{"model": "text-conditioned image diffusion model", "train_examples": 101725, "conditioning": "text", "text_encoder_norm_position": "sandwich", "text_encoder_kv_group_size": 2, "text_encoder_positions": "rope", "weight_standardization": false, "optimizer": "adamw", "beta1": 0.8, "batch_size": 64, "warmup_steps": 290}
Rows from block 6 of the text encoder of a small text-conditioned image diffusion model, named by matrix and row number. Rows with one number belong to one neuron. Each number is 128 + 32 x the weight over its row's rms, rounded and kept within 0 to 255. All counts start at 0. Numbers have three digits each.
After each neuron's rows are labels from the 100 texts, of 14976, where the neuron reaches its largest size: "fires on" is the input token at the peak. Only what is clearly more common there than usual is listed. The data: photos with spoken descriptions (Open Images, Localized Narratives).
# gate: MLP gate (text_encoder.blocks.6.mlp.gate.weight, 512x128), inputs 0-63
# fc1: MLP up (text_encoder.blocks.6.mlp.fc1.weight, 512x128), inputs 0-63
# fc2: MLP down (text_encoder.blocks.6.mlp.fc2.weight, 128x512, transposed), outputs 0-63

gate.402:116135132155145138126148117101142056129105066089125119080134066129137137125124151154099167140151068109061134095095095110143149111071103123076173117085095117100118159124142139148107128132146084
fc1.402:142133138096125114133095131133111192128137191160118137176121189121113115113132109098164079123113177148196122149160155125116105145183161139179082151170164137160118089134110117102136132132111174
fc2.402:082131149084132156099090131126174064115088125086086076110146085113139095163083131074104133131084152158087075116142158080153115141080110140082148082146078060100101151128127150120149083144135157
fires on: "see"; "we"; "grass"

gate.148:086146192114160122106132121106169114162110112064183155127111139133167162100209116079130117159160106159134136095124111093105095159128122098100186160134086097152168156115123106172112165140119101
fc1.148:163125100146078130147120147140080146121184128178075071135156118115091101147087141105164135120074135106153104174155165155138165095152135164170068100133171187108081131166166148102115101116108155
fc2.148:131105129082127155057112111159152091103110104104082071123154097103131116183088124079126100145103115158125121149169163101155072140109152086096123097195100085170105098137078138087151095133099211
fires on: "<end>"; "which"; "top"

gate.125:105104092086126103069140112130101148138137170148103098137165145150092132077079072170133105147098121082163125158161165139101133081136075112158035168134189114103131083148131172144115151151126161
fc1.125:152160157179124159191171105123154080104120111160152178136091093146159122149169189169097126092160090166107116129066065107168118175135166115085214080176090131163137139108110089112159115105133111
fc2.125:082138131091138128135095144134156125069119153106142145137092063090148094130087103121095106132062152126104072160150122111121114141090126175123167112133116118100144187105131111102171087146194136
fires on: "is"; "."; "one"

gate.146:163141106094152116108110131115121159127144219126146115095155161182147173100189121134138147149175174108157161112165166163107080110166131082108112153136179124114125132151106149159152131142141163
fc1.146:105113132114094158155123126158132099102089055142102144183111070102104084117071127122120116095114065137112104159103094109138177147092106169139141101143069107119133112104157120112157115114088094
fc2.146:125086051134115123079115125076247107099066103116100094085128113089157131141125070106107056045107124122121150093112141116138112084140089086081101047129113105137091137094087131062103133144128150
fires on: "see"; "<end>"; "i"

gate.439:078106112158089135104203130124168134117140152108150150161088183135151124121160140196149129107102163158133121101134171107169099162106101132154113106185138180109139116188135091134126117109089140
fc1.439:068080084153123132065145148169174106127117136113143119104156115113149129108160052192138104141108099083122128111130106096141072105105077124122110124096126136087148122164172162144127140130120125
fc2.439:160142096161134090188177119119141195102167118139196176134108143172124161065171127164126137158130100100145151138110046167091118130143127150178139152103169164116179131113115128184152172136117074
fires on: "."; "is"

gate.171:156132089126122125094143122165175169119101171111144152138109172082071101082098088091144064146082179138165125122125108123113104144205104121163072137160182119130155100072151119134193162124147098
fc1.171:095129165133133121171136131099089090139131076126105106123148075190195134185153178174104186125183087118104125140122140127146153109040152139102182126093081140126109159201092139139071107133099156
fc2.171:102152132117108162118096111133172089128098134112067065093169094101144100159101141079171184065121128170084105152143179081168127153105135119072119076160085092152087090103083152110116097136114139
fires on: "wall"; "a"; "see"

gate.70:086101170136156087155156098093156130158148129146166181142078112180132137122140175196135117166130200185133116108098154099180123185128128102146122174132162146152144108139090066094119133181089125
fc1.70:105097105120088115155137117108130108120118114154081149183081104149105095093083167167112114114068146167118090126119163162138189161101134146190096117161157083132142092167124086163143143122106093
fc2.70:081141173073123163095081122152133069134116137080085083125125073118150097163083121068098130129082151142088088140158169083168150118077111125065153089147090072108104136146134154116136078155132166
fires on: "is"; "."

gate.461:105146185144169117131181128107128137148142116125178139104113138181132178157155157181154134184182142148137129121155136091171087149140127145094179181121136161153133122111104116101128137187114181
fc1.461:134114099085089121120076135137132110132101118112075102157143113073124085081088102080117120102086122107112092134125119152095180101123139129154092081155106073113116130133131145159119140079143093
fc2.461:095114151068137137072081125134178067080090132075080075103120084087124095158086098081108101095083143142087086144140147083150118125078103097069127073159087084112080129148130122081135086114122163
fires on: "."; "is"

gate.142:071110041083127129080119126184155129129104101088098127132122141161061129102066069111083123130114113119128175171170109168119141126114091161134140131132110096086167149095171132172165135121130134
fc1.142:188151210158123126176123121076104136124152131146164131127136112100181123152215181140189129131138139136123097091094154099132117124132155106123121127136148161161097098148082128080099123137142127
fc2.142:094138141103053127083094064150161095138116063090101122116104118133153079150091183097179142163136073149119106146089153090146118162103143124112091171099107061122133077147090207133132096095080130
fires on: "is"; "middle"; "which"

gate.84:135129153151167124131167124103149143152124138098164105091172154193142164132125113144150125169174144100114169111110148147149054105115113074114179177101141156126135161115104151118118106191140149
fc1.84:131118112147116140125106140144117116139126070133086138156101105057104074121109125102122108118074132148109070175134108116122188146132136163167091117136080103134115130130160108165132150103098082
fc2.84:120075105103106129070122157123193075055135129114096113094127119126151097139123099107101087051103108141120120117104143116142125099114111051039104052185138093154094128134140130076175103154143201
fires on: "<end>"

gate.350:129166125152115112076098124144150177178122179153149182121099203125091130076097061106151056139117195143145161138174160115140114152164087146141134115127176127111169100077118110089151110103112136
fc1.350:108089114125105110159163117087101093101124074103117100138147032171182139174157178165100203114130096115107072106084127149128148112093172120130133120137107128146101157186115141177090148132122110
fc2.350:106130153091152162101094142134139062135086135094073063098175104104120106182086120078128142102099161154083088139145177082163125145101127120080132062176073085125074115117122122109114095158123163
fires on: "wall"; "is"

gate.207:073087123110103124162149103126185082094095083051128168194088107109153079104152154144104109119103138167102084084099122098138156168100138094178127122145105136147106096144117091128129109130089081
fc1.207:155156131149145118083103151138092166157167158163138086062167168131102163155125099098157154135155103092161174149159133147093099084158112166080111131088149114102145173133147169132106158119166176
fc2.207:155082093160135083129173103102171153106113105158164148093087155108096133095181121162107085096150087104147152096083078168094127088158121100147094134109160171121124104128117096073096164115101091
fires on: "<end>"; "grass"; "boat"

gate.303:136169175127135101139069096079124167138132217162134137168120182135111128084163147094143103140142162144183113109141126086160095143180148129145135156139137105158121102126113120087110123144113139
fc1.303:107112118098153115115141116132145086138131048094125114091131066144126139155096113167083109142122057106094129126119112136113161113078109126066133136113104114102134132117120138149132141138135127
fc2.303:087125162080127162105075132096149067110107126106059096107150088119115109173064125070126141126098169123097091116158174077164138135086107132096137065153082091100089142120128125133144085135129154
fires on: "is"; "."

gate.326:115138156176158131101203103136118089139083072095125143075131083182144138145106115131108164136166126117119133116057082108125150123094068141092173123072129139073159144106124134139137158135130081
fc1.326:126112113061094109149063130125141149090141167127122127184117170088127102097131143134145097109111108134162119138199159140137106140145182125172078130174122109159096098187121123125116122116116193
fc2.326:074155137087110150109078091147185125153113146094069054147144076111149102156090153067166168123095130144088096126155168072149105168077099156093133100149067086135099106087090140126140089133110130
fires on: "see"; "i"

gate.353:189186195172120169129112149145132130163145142186168183128086121156179155123150110126124084111173152175118162145131098151128154174138162140110140095155156168137148127084094082101128145089184095
fc1.353:103110118123136151086130099144110124124113140144099088134187094140128129085095084073100113143106137072086139100110089143108150071119138087143065149078114165109129111041096179085086075132117078
fc2.353:133160111125152123154147151180127143153157174137174140192138129154177113109148150141144159189115157161112113167145069146096100168119132180155158161118151139133180171176145136168187137166161105
fires on: "see"; "i"; "sky"; "here"

gate.296:118126131097121146173163072113134112099105163123119147192079087144163079114186165123108123122107164188104085092068122116156157174128171047172119136142123159166149089129094076104160097140112054
fc1.296:141134125145130110108103159146085147166163106145168095057182151102096180173077104121145127127145081072166160161182159155124117079134089209065153122108136106079113186149159182144105131110156189
fc2.296:138106098169122082120160116091155184116127121158170165095076154112106142083161104163120103107138077089141145081078081168086117094153133098174113155096170169120155113143140069124093147100108085
fires on: "is"; "."

gate.315:150108164165106115140171146113126151110128125121151139158129124189209127139182177156103160101129182149161121162093162128153105148132166111141174105175137165160084149199113114145117184104146137
fc1.315:079151091084143143111100097154131093145116143121105121105126135077058132104063068094124085161123083105107134090164092131122155108130086143106072148079114099092173093050143139112135065144108129
fc2.315:102147163101150166101084106142152107146079136096063064101150104071112105167091144070156156119102160153071092142159179073171108140091117151096131072160072087115085105128130134098089096123124139
fires on: "is"; "."; "one"; "of"

gate.396:182126111140073161164122176146104156084124157132114079136152132123169091139098190117137151074106189115115114131126145160059126105125132105148141066147122173122107171142155149141145109089155105
fc1.396:076139148111182106095126081119148095174117105134130183113102129140079176104146075141105094186144078140127143127134099097183132154124120151094109197105134075120151087098106108110120148169113148
fc2.396:112106122140134160124101146131197178111109147124094121138102110085121093137127149087113110170136123128095143164177164096165000126163096154109138163152119096170105116123071125096101126166111102
fires on: "<end>"; "grass"

gate.137:153125090121127149109124153167164137117111085097092134143119145080073103078058070102126094136112168125128156139156123142062147125145083141155100121135141118067132169120164131183150167136143128
fc1.137:108144169118131097155121106064095114139128153138159116124140113177182148152196179150143150128140094131125101121123154098187109128094171102106153138126107142191107085145098126078109090126109149
fc2.137:119108132085102124072101103110175073054103117069084060084121079111115105147083125091120097084097103145104097109130153095158119127084126077048109093172082081131083104114112128099137076111097162
fires on: "is"; "see"; "grass"; "and"

gate.362:131147112085114120126101099118168177119110213110128150163113187107079108037151106095167045130108148128156121096157127085110118137179109127149079136140142098113131066104123125104157093124094145
fc1.362:140141170147142107128171108083118089135148055128135135110134037164165147164155140210088134136147071117128132131094116107172132121089138140078193134125122116124116126164095139148100176141122163
fc2.362:107135161120095164102096158087151051159088146139083092103152127112053124166089089095148150110114141144071088106150170087155128117106133123074124082157076103113086092105157107146111092101144140
fires on: "see"; "the"

gate.86:065086108099101139171130133132169062098084074053106142174104117100139095101105152143108111115096118153089092119112116114120151156091149122149110109119097142144085100146152106120121093130088087
fc1.86:181187149109148101091111143127093184157153154145158097077161162148117163156163112106162164138164114088157183134160167142120109089144113137098121156128147088105129161142122167150132154138171173
fc2.86:158097082156127088124169099116167148106096096144153144071076146085114106104165114143097087078149093111137133100088091165097122104162083084133094116111134154103110097116098115077087152133083113
fires on: "<end>"; "grass"; "boat"

gate.10:072102145106119123187148097112182078090075090074131180186078097135153084106157172150096111131118148175100101081112121110151157177093137068171143129140113121136116096147126077125164109145095084
fc1.10:176158114113142126077110156144102181149172153159134089069170165108113164150089083099147158117156090084174162158148124136104096087161112171086107121117153119109142171116150173164105153103165177
fc2.10:150096084169122087148169107096175176100122104160168155105097156113103130087172133168115097106151080110151156102083085170087120090163119109161108157103162175115148109120116102092108171102114092
fires on: "<end>"; "grass"; "boat"; "mountains"

gate.115:121092123153066105138173154132134122098113082108153150123109112185163081133099169199059136079069180151115115173103171145108150160118111123148147079158146150138101110125110113090116160090125138
fc1.115:108165142085186150122122108128138127155113154116108093128148147072108180109123104052136135173192060102146126085161048114143111094125110158093120173090085101090158143120154153185127092166137132
fc2.115:172078080160123100134164102101155137086071122157130111087122154088075168122157083139071108109141085125122123123094110147115119117156150072103079117135114149094120103123067084075055156115098098
fires on: "see"; "and"; "i"; "here"

gate.442:075116127171177122103142107125163103189130148139158178099102145143113171100103116160137123194145157156137101117136106102167087166148097123100147179093128147149207130072122098103115136169093143
fc1.442:138131096093078119146125129106083154084135090095094073172150100129162102151128156094129178082104125106126131133118164174111176098113155142176106076168132084117064130191117154187125139102140116
fc2.442:093145162083135168103082138125143077138101141099073074112145075108138122173077112079134135123081164155075094136164184076170106155095109130080148080156084078135102139118118124125144080149140163
fires on: "<end>"; "top"; "which"

gate.369:109129193147161095156181116087107165114136137109193140125117118173161158159172161183126128156165128151152132132121156094167084150141155103109178173150147186174145113144103120102133131178113167
fc1.369:140129097075118137093051133143157104138112107098094111134133103079096108085073092098142099126109066102126114134145104139087176102100109141133097115133100072088114136112142144165129137093136109
fc2.369:089123146067125143091082131136171073055119141084082101107099073107117079135065098074123080102076156133085103130161157091159129123078114109079150080150107084123088143156160125096142074127152167
fires on: "."; "is"

gate.401:131146100077136104087129116105119162142148234140156133107137167134115145076119098131164082146156168116196149115184146139116096116198115089111080144150193138124129096141117135132140140128141208
fc1.401:133136136132113157179110117134123084120099061134106138165114041152151113135099157123090147103143047146092091149072102124154159145084153132124182112140059106148130155109117114114153111120116082
fc2.401:108087055126105138123121120090208106102085100101090077089101093091151100167120087103100091041105125127110131091114147114145124095121087091077106066130088121121105126060080116070127109142103144
fires on: "see"; "wall"; "."; "is"