A small text-conditioned image diffusion model, trained from scratch.
Model: 9.65M parameters, 64-pixel images, arch unet, text encoder width 128, text encoder layers 12, text encoder norm layernorm, text encoder activation swiglu, norm groupnorm, activation silu, widths [64, 128, 256].
Training: adamw at rate 0.002, batches of 64.
Data: trained on photos with spoken descriptions (Open Images, Localized Narratives), 101725 training examples, 3.6 epochs.
Rows from block 7 of the denoiser, named by matrix and row number. Rows with one number belong to one channel. Each number is 500 + 25 x the weight over its row's rms, rounded and kept within 0 to 999. All counts start at 0. Numbers have three digits each. After the name is the row's rms in percent of the matrix's.
# convs0: first 3x3 conv (model.mid.2.convs.0.weight, 256x256x3x3), inputs 208-215, a 3x3 kernel for each
# convs1: second 3x3 conv (model.mid.2.convs.1.weight, 256x256x3x3, transposed), outputs 208-215, a 3x3 kernel for each
convs0.8 090:549533514512519514505519529541514467517514474500487486499475455458470455463462465516507505525497490519504494511503461506534500455472462541514540476479509518523535498502521472497503499493464554535502519504496504507482
convs0.9 094:462496476458477468451469452467484466471468447436433435505534510485506506461485510484520484490520468493513469497508493500497487502490488467487463477497472438477468514537533521552536535562532462486459483506467473494472
convs0.10 097:496493499514482479528491475528527552526520532537536533520513493517514496501503489534534559512510551501503536481474460488480471471465463499479474471445443484460456485462467481472490478461482492477478486471469505481472
convs0.11 090:520529533491501516496497521520501476513492482497484507493492455464478451464458479520505503530496495533507505510510473501518489498483462555513519510500520518530550515510496494500490511498474550538522531523511507508497
convs0.12 099:505500474519500493479491491509499482548524499501472467491472459506497487471480465552552518573555516554526493518520506549539523472471462492488469511513515515519527523534514551561539528520497548533515567540534530516497
convs0.13 089:521541522524515496513504494525531517538538531550571580561569532535534508530523523493507513510506492529507496502504476502515488479486483532523511523511524513532534562544545551535538547533531515506488507495475490489481
convs0.14 093:498516502520532506490502486515520514511542540474489501535543524518546531511525517527513507532511505524500501519509487515542522468484477513513530500501509513484493488484482505508517505493486502502491494515493447460451
convs0.15 106:522528510517529512493514502486503510504516509461454450474480482477491477470483476511515505521521512508502485477490493483495483431446436499503487501510495491505495472480472488504494483492468506524518514520511499511490
convs0.16 089:529522542520515516553533541480494511496493494539527502488501506506514514510534508483491499497488499507502512476495517506511516541544523533537537538536529547536527504512500516516517533530521487506526503497499532533518
convs0.17 092:486497513496514528502502521510526522470488498506501500535526543518522543546544525501513505492505507489516529509509519510530543528541537481501496506515509529517499525518515524526544547552552476514524465496514472495502
convs0.18 093:493503497502513505507520519467464445476472448490482473469474478472475480476482483464478464485498478486498477517517511527525520552553546539550533548551524540547533532542534537543536537547545493508498495514501480504494
convs0.19 110:467469484474481500446467503497477479509479458487473461484452485510474472475474476510513515524536526491495488507501502560549514536553549522525544507533558498536555519540525510532518474511504449455462484490489474496506
convs0.20 091:473472497450448476505497519477486508478466473528547543500474496501467477523513493516540537493516516497512510494480510515502523572579575494508494505518501493527523486480484495498515499508522473483513499501517504529540
convs0.21 099:468489493478501512476498508431453457428441440417410419479497504491501506508513519489515501505533510512533511510516518528535540536555563506542538519545527509527512501523517521534524520537536459485494464492494446472479
convs0.22 091:491489511495487506519497505525515519502497506533530519532516498518499487538512506525517534487495520516517535475461471469455469487479496514510526486480495494484484538516526523503518517501513503491512492481501514506515
convs0.23 107:494501494496503493480501511501499488546535506556539507475457456500467447499485460481504512497527521502533530478473487525521505519530522485512519469509518488525528504539521514533514507529509482493500496509510508533537
convs0.24 091:491493486489472463486481485488482488530490453544542509542513519550494481538516505502519498494520483512522482503494487529499477542532503477491479491490485469502501495493475520511485511509495519527520544527496533528509
convs0.25 106:518522518512525519484513528522508493548531494554538508478460490505481465495500480495501488519528498524527508491490501529533502502528504482479481470480483496510504527541531535541523521525501490505495513526508514543533
convs0.26 096:496479501483468488503491511529504513501474481513502520516493487503481487511484491566517529561506529538522534475458450486465460500474474532520529509501522486491518484473460470461469464469469518487506526511534521525544
convs0.27 095:480456449467465471486506502509496483503491493499550557533511525532510513521534528495514466522522478507530505514491494525520526535562564467485462504527519478534518503498472510495491499508488491502513507525531481537542
convs0.28 099:436459451464469465462472478465466489514476460484464453469459483505482483487481481468513506492546530504516488481494495513505482494519488488518489499526513484519517500530501523543517497525501441443473469463469449475482
convs0.29 131:533537535540542540545546546469468463486485472508507497487490492493494497496499500492500491507513503516520511508509508508510509511512509509513502516517507520522514531532526530533530527529526511524516535548542539550546
convs0.30 084:500510509493466486509471465477443458548476441568524470518498518528469471543503466486488509511516522521513502457467484505493472558553527487485468514502467499488478480486472524546528521555528510490500543512512525508507
convs0.31 097:515527537515529540506523557499497509513507495534510504499508529515525523503521529483480505501493504509495503484486502506514505511531522470488500455465475482476488529530528530523509510506492510534538513528537521535540
convs0.32 112:510513510509513508508515511439439442436432430432426425502504499495495489493494485515527519521532521523535523491489485488486480492492483551551540554554545548549541525534536530537537527532525510513509518521513518524514
convs0.33 131:523524524524529527516527530463462463458454451449447447506510505501505501496502496506519516515526519522533526503504499495498494491495490541542535549549543544547544527535537526534536525531528502507506510514509512521515
convs0.34 099:456466457461471467453467469443448466477476476476466469510506524514506514495486493469491504486524522494518509483489501525520522521524523504524510519523508511512507481507493516541529508523516462476508478486511473480493
convs0.35 089:482488491470481513490503508501503474469499531480516538529534494496504521491504501473464468490510546491547573482487479481488511493517527441456462451442479468491487479502519463484510472494508514503481473499519485506510
convs0.36 091:512518522498516516477503526473472482471457459472449454507501508508497496510513509490507503506512484497509493498504506501511507488498496518528520504520524500524534534531530546526510552536507516539543512539540491526529
convs0.37 097:548513503525511519504505523502480474488469459495484473496469466488470460485485469510504503529515513517513528495492488498502486494499489533513502496508507509517524506503510472495489471486456492491495504500513507498510
convs0.38 089:488501504491498493515506499431451484424443473468479491500494486473460460488473451501544578482529568489521551449477500442472503508539540511525522516528516503503495476478517474492515511527529453487497445474486457477476
convs0.39 085:502499503480487504466479498448440426462452438444437436533514511534520509528518508504525522521544531507539526471466465507512507514525516513535543510536538499514520501528515518535520518517502458467483468486502456485505
convs0.40 100:506486484494474470482471459487485492500500495489482456498478459491476454486472462522518517513517527490504505487494498503507499512494482512505502496500491505508500515528544529544543516522509492482497480463487474454461
convs0.41 083:484499515483503503522526497469483489441477491459506511534523494500491480498485459471521558461526562464526561487499507492500524547570568466499506471487490463470455469481495464488517488513535474510528465499511480505500
convs0.42 098:508511506506504497508506503427428433425426428423422427507506501495494487498493487513525521523531524530535525493495487492491484504501494540539527548546537544542534518526531528534534530533525520524515522527517517524512
convs0.43 087:484510540460492525456483513430436451454451463445446461505510511500508513477499501509528520501529527485525534478490500477493505479494487537541540544555546517545545512527536536543547518543544462478497456471484455476487
convs0.44 085:497497504494480487499514517516515511518520509523543535550528510532492475543516502469459465499489485491495498482462460473453459499483487505512517498495507464468477476494499458465478454453450477466489501504512496496493
convs0.45 121:531532528530533528522530529454451454447441435437433433511517511507511506501506500501517513513525515520532524506509504501504498499501493542539532546544538538541539526537536528537536523528523506511507514517509515521513
convs0.46 099:514505510495493503492488487498499523511504513515498482439427443445429426433422410519493493499486506492496507500510536493497511501494506521508511508503505507501501461478479467491481466473457522518533507512532516524536
convs0.47 085:471471469464455454467459473469480497479490493521516495508492500494474483483469478453485488460517519472523527490485513495503537516523523522533518521532511496508500461459489481491507468487495503530536506523523505508506
convs0.48 096:496507501469510530490506524527510466471510533469521542510499456492515512480504500524512499502505494474497524507484457451476504446469482510517545473505537502539531511506509489486497510489481525528523467498522448483489
convs1.8 108:545528521528504494492488468493497468526528511495480458523543537519512519497486489556520486516511486497491476531531544509485495544498476467489474501539523464493506519518521525504504517489495533518502477494482495500465
convs1.9 121:506498514495479494491487505515501519506492498505491498506524523488495508448462497544523555537509545546533563492503477502503488486479476519492517531504497537511500469465480448441445434428443504495511507507522508513521
convs1.10 095:532514493509509513519517539549555560522512532534528545504529510540567546516541537571563554542528526554547539484484492500520507486500497521525507502489506511504512523510505552545535526527513503496477477477470480482482
convs1.11 105:533531530509504504489480479492504488518515507506480478507533529517503512500479496499490460470489468491505487512512529511475482543502482452467465486530514469502513495495514507473478521490486514524501489508486517511477
convs1.12 101:515497516504471486483475497542522505544495480513479479505507510499482468506487479522510513507485489504486497543514508542506481529503484435466478462480498472485496447441436496485477484491485495468456504457443469436439
convs1.13 104:500508537477471510480455493496486486495480493494484503534539537518491496492465469496493494489483489525505515500502516527497498542510492492494486477496479483491490474463484448428442443441446494515518484491509498484496
convs1.14 115:526528562484471507494474495490498506496489501493490498508502508488453479496461459501482473475467453485481492514503515507480480523486465463488485446472464441463477544516507530498498539512501545549553500501517499495493
convs1.15 104:508496498467448462443434444496515508510521525481495497512529532502502498473479486526523512499492488481484484539533552527527521518525516480499492482495511478485501515518513514519515497510513499494499485485482474473467
convs1.16 083:503486488481478505509508516508507485526505497500489495468457496470495507463491516532543535540535529534550548517484518534556549520555548522528502511493518494467483507495472509525497475499484523485469539512498488474462
convs1.17 105:486504517477510544499514528502510495509510505507503500459431432460449454475455442506525548504511526503514541504484484475493507488492489495503506496487506516506520478476475480498502496501503524527521509519541488494509
convs1.18 071:518507494504509521512513531604594611579553585599577601472480457501503477487481472497494494476472480472485495475464462489503480480494480495497492489477502498488494483483459524524489480489455523512494505499497496490490
convs1.19 121:553542531545540517556558529494492486523515511512509504512526526547554517538551536522514496499478480546527509468456485496475469518512512504511500499498510487481486469461490497484498498499502507518519506521521527540532
convs1.20 106:518525520521544546501530536471477477522511507502494503499481486532529516500493491523537532505501509491490520502471472484497490481497489501501512506484532547526552502520529493532552504539543504488503508508518483494508
convs1.21 076:524517502494510512494509515592572580565531555578552572464484468501519498492500492523508509494481492488492503472475482480503491480495498497492490488461489488465477471479458513528497488499469521506499499489494487484488
convs1.22 113:546522523527516531539533549547560574538535542542547547512518511523533527515527535570558553547532538550550554483474481479483478474477491538540515532519514533520509544531515562554542560553541522502488513497492513500501
convs1.23 097:548521500536515499546528506508497491525503504498484485523522494545551508532545523537510528545508532563539546494487503509505502530536535523540538525529548516519526492490492506505501478488486514490497522499497495485470
convs1.24 107:520503470530522490519514507467472484515502502500492486485474460521517470480472467539509509530485497556499503532478459542511454522504472485490495494493533539544575526516486525540505496521503492457438516473447503464451
convs1.25 104:534505499524491489530506496486497488518520513487495489517517504555554507536545524531500504529485505531508519490467497516495487538540531525555536518541556500516524487478481504502487473487484506479484519491493497486484
convs1.26 111:499516505479517515462489490477492468514520493508499478509525488512515496482468471503499467466490453461483469505510491516517506529511496512499500501502511485501513550562573586565560552528513522537510480508497489505497
convs1.27 102:517514529536527522552550536472496505487492509503501507457450478517504479510503466525518509519478499564534556497461477506487469509509476485480484488462501531496532516503506530529526520531517511498523520495514513487491
convs1.28 125:526524504542527491551552527513513508516491479518509500505485487538526486507515509525501498518497531550538550510470466531516468496517501489513516482490519511491501489480475507512515471500519509473488530505509529506497
convs1.29 075:515504493499504516507506525605596613581558588597578601470475452494495472482476470499497494476474479470483492477463457486498476477491477494499495489481505498491497484485462521524492478491460519509490501495493491486487
convs1.30 104:543530482533520469503525513468478468521507469499499490512512465549554475480502483533517520534496501531501501520478437556542448496520477499507508500500539543536553509476465512497490456474476499490479497490462487494478
convs1.31 100:489497502459457481477472476507513487524526506487495471490506516492499498496498504548538531544519522531511506489467509502493517523521537521555520519544530491511506505524512493521512454495501491480464481472464466453440
convs1.32 074:513505495498505518507507525603595613579557587598578600469476455493496474481476470497495492473470474466478486477465461488501479479492478493497493488478502497489493485487464525529496481492459525517497507501498497490489
convs1.33 075:512503492498504518509508525602593610578555585596577599468475454491494474477471468496493490470468472461474481476465459487500476474487473494499495492482504504495497485486462525528495479490456528521502508504502496493491
convs1.34 119:573561547577557527559553515507504509495488499484494505498489492512509492498514512509512515521520527530533520497471461494487461490506502482481471480462466499463466496482470511501507504516532545535534535522519506496482
convs1.35 105:494525560500518559524520541462481496477502524499483485457496528464493529514506498505486467484497494504523514466487487457488506535536500526523503547533506491504519490492486469490521482489506528521529476492524469482489
convs1.36 095:520510497498492497489484487481506480509539526474506491514525524542556541524522518577560555567539548549546545518496531513513533531519533522549525529534536484489494506506512503525524471488496513505501492494501457461460
convs1.37 113:517504486498494473512519499503496472511514496475484477524529528529533539533532535517507473500489469500494480533525535515515533555546548518527506525521508484486483540531540521524551514520521509503476491496484503505499
convs1.38 095:505525499486534536469508533491475440498504477479503500504521518482522542462502531512505509497499512498516535454468479452499531447498538545538514532509487512483472472505532458505532482525542509509488522528517503506505
convs1.39 100:543532518512491477501486476507510505511506498502509502496501494528526486503512491544517514533493507546538542504498500521525508513529522512500488479445465484451472480479471494500506486498516531514516531520520515508496
convs1.40 113:554545529541533504548543510509499477519503486484478475510527533517537535521534529525520503512511480501487456514519521497517519511518500533533532536537542518519518507527534476495516468483496544529509538530502528524495
convs1.41 089:476500512478525557496531547457443475471478509487490495500500528490514547501508506536514503526514512529525535446470471451502514472508492533522521530513516540527538471497509462504529495520540493471483495494516476481493
convs1.42 073:518509498499507521507508528608598614582558587599578601470477454493495473480474468496495493472470477466480490481471468490503482478492480488491486487478502498490495483483459520522488477488454520512490502497494491487487
convs1.43 105:514524545494506522475492498494502501511513502491506499501501513515518512486479476486490503493481494506514523507507533507531544506517525511510496488470485504476479470475482450471484437444473517521535527531537493499500
convs1.44 100:472505519492518533492508531384382425405395431430416438471485471487494471485474447516501480507499482518517504454481461492522494507529497511502517493488512487486512485471481497490503506510520492503505500515516496503507
convs1.45 073:515507496502509523511511528603594612579557588599580604466475454495499478483477473501498495475472476466479485473464461490504481480494479498500493490479501498488493488490465529532498484495460530522502510506503498494492
convs1.46 118:522508486515507487515528517506503485507509486481487482512523524532554544550575571538544512536543514521518492516512525494502514495500507523529525537540539520526519536538546515520539510515533501510496497504487475491484
convs1.47 097:566557523558542525536531519516502484518508505476488488517518502523537521518528507520529567523519553513531568501502510488518519482505508519495476516470468494462461505537545488536535475524527514513510514504499469465460
convs1.48 109:480507531474487528489497491501496498475482510507507491487518561497506539535507488553534525513505512537537551484513544476500523543523497488499493484497508444473498464514517491533533526543535495492512454458473462468454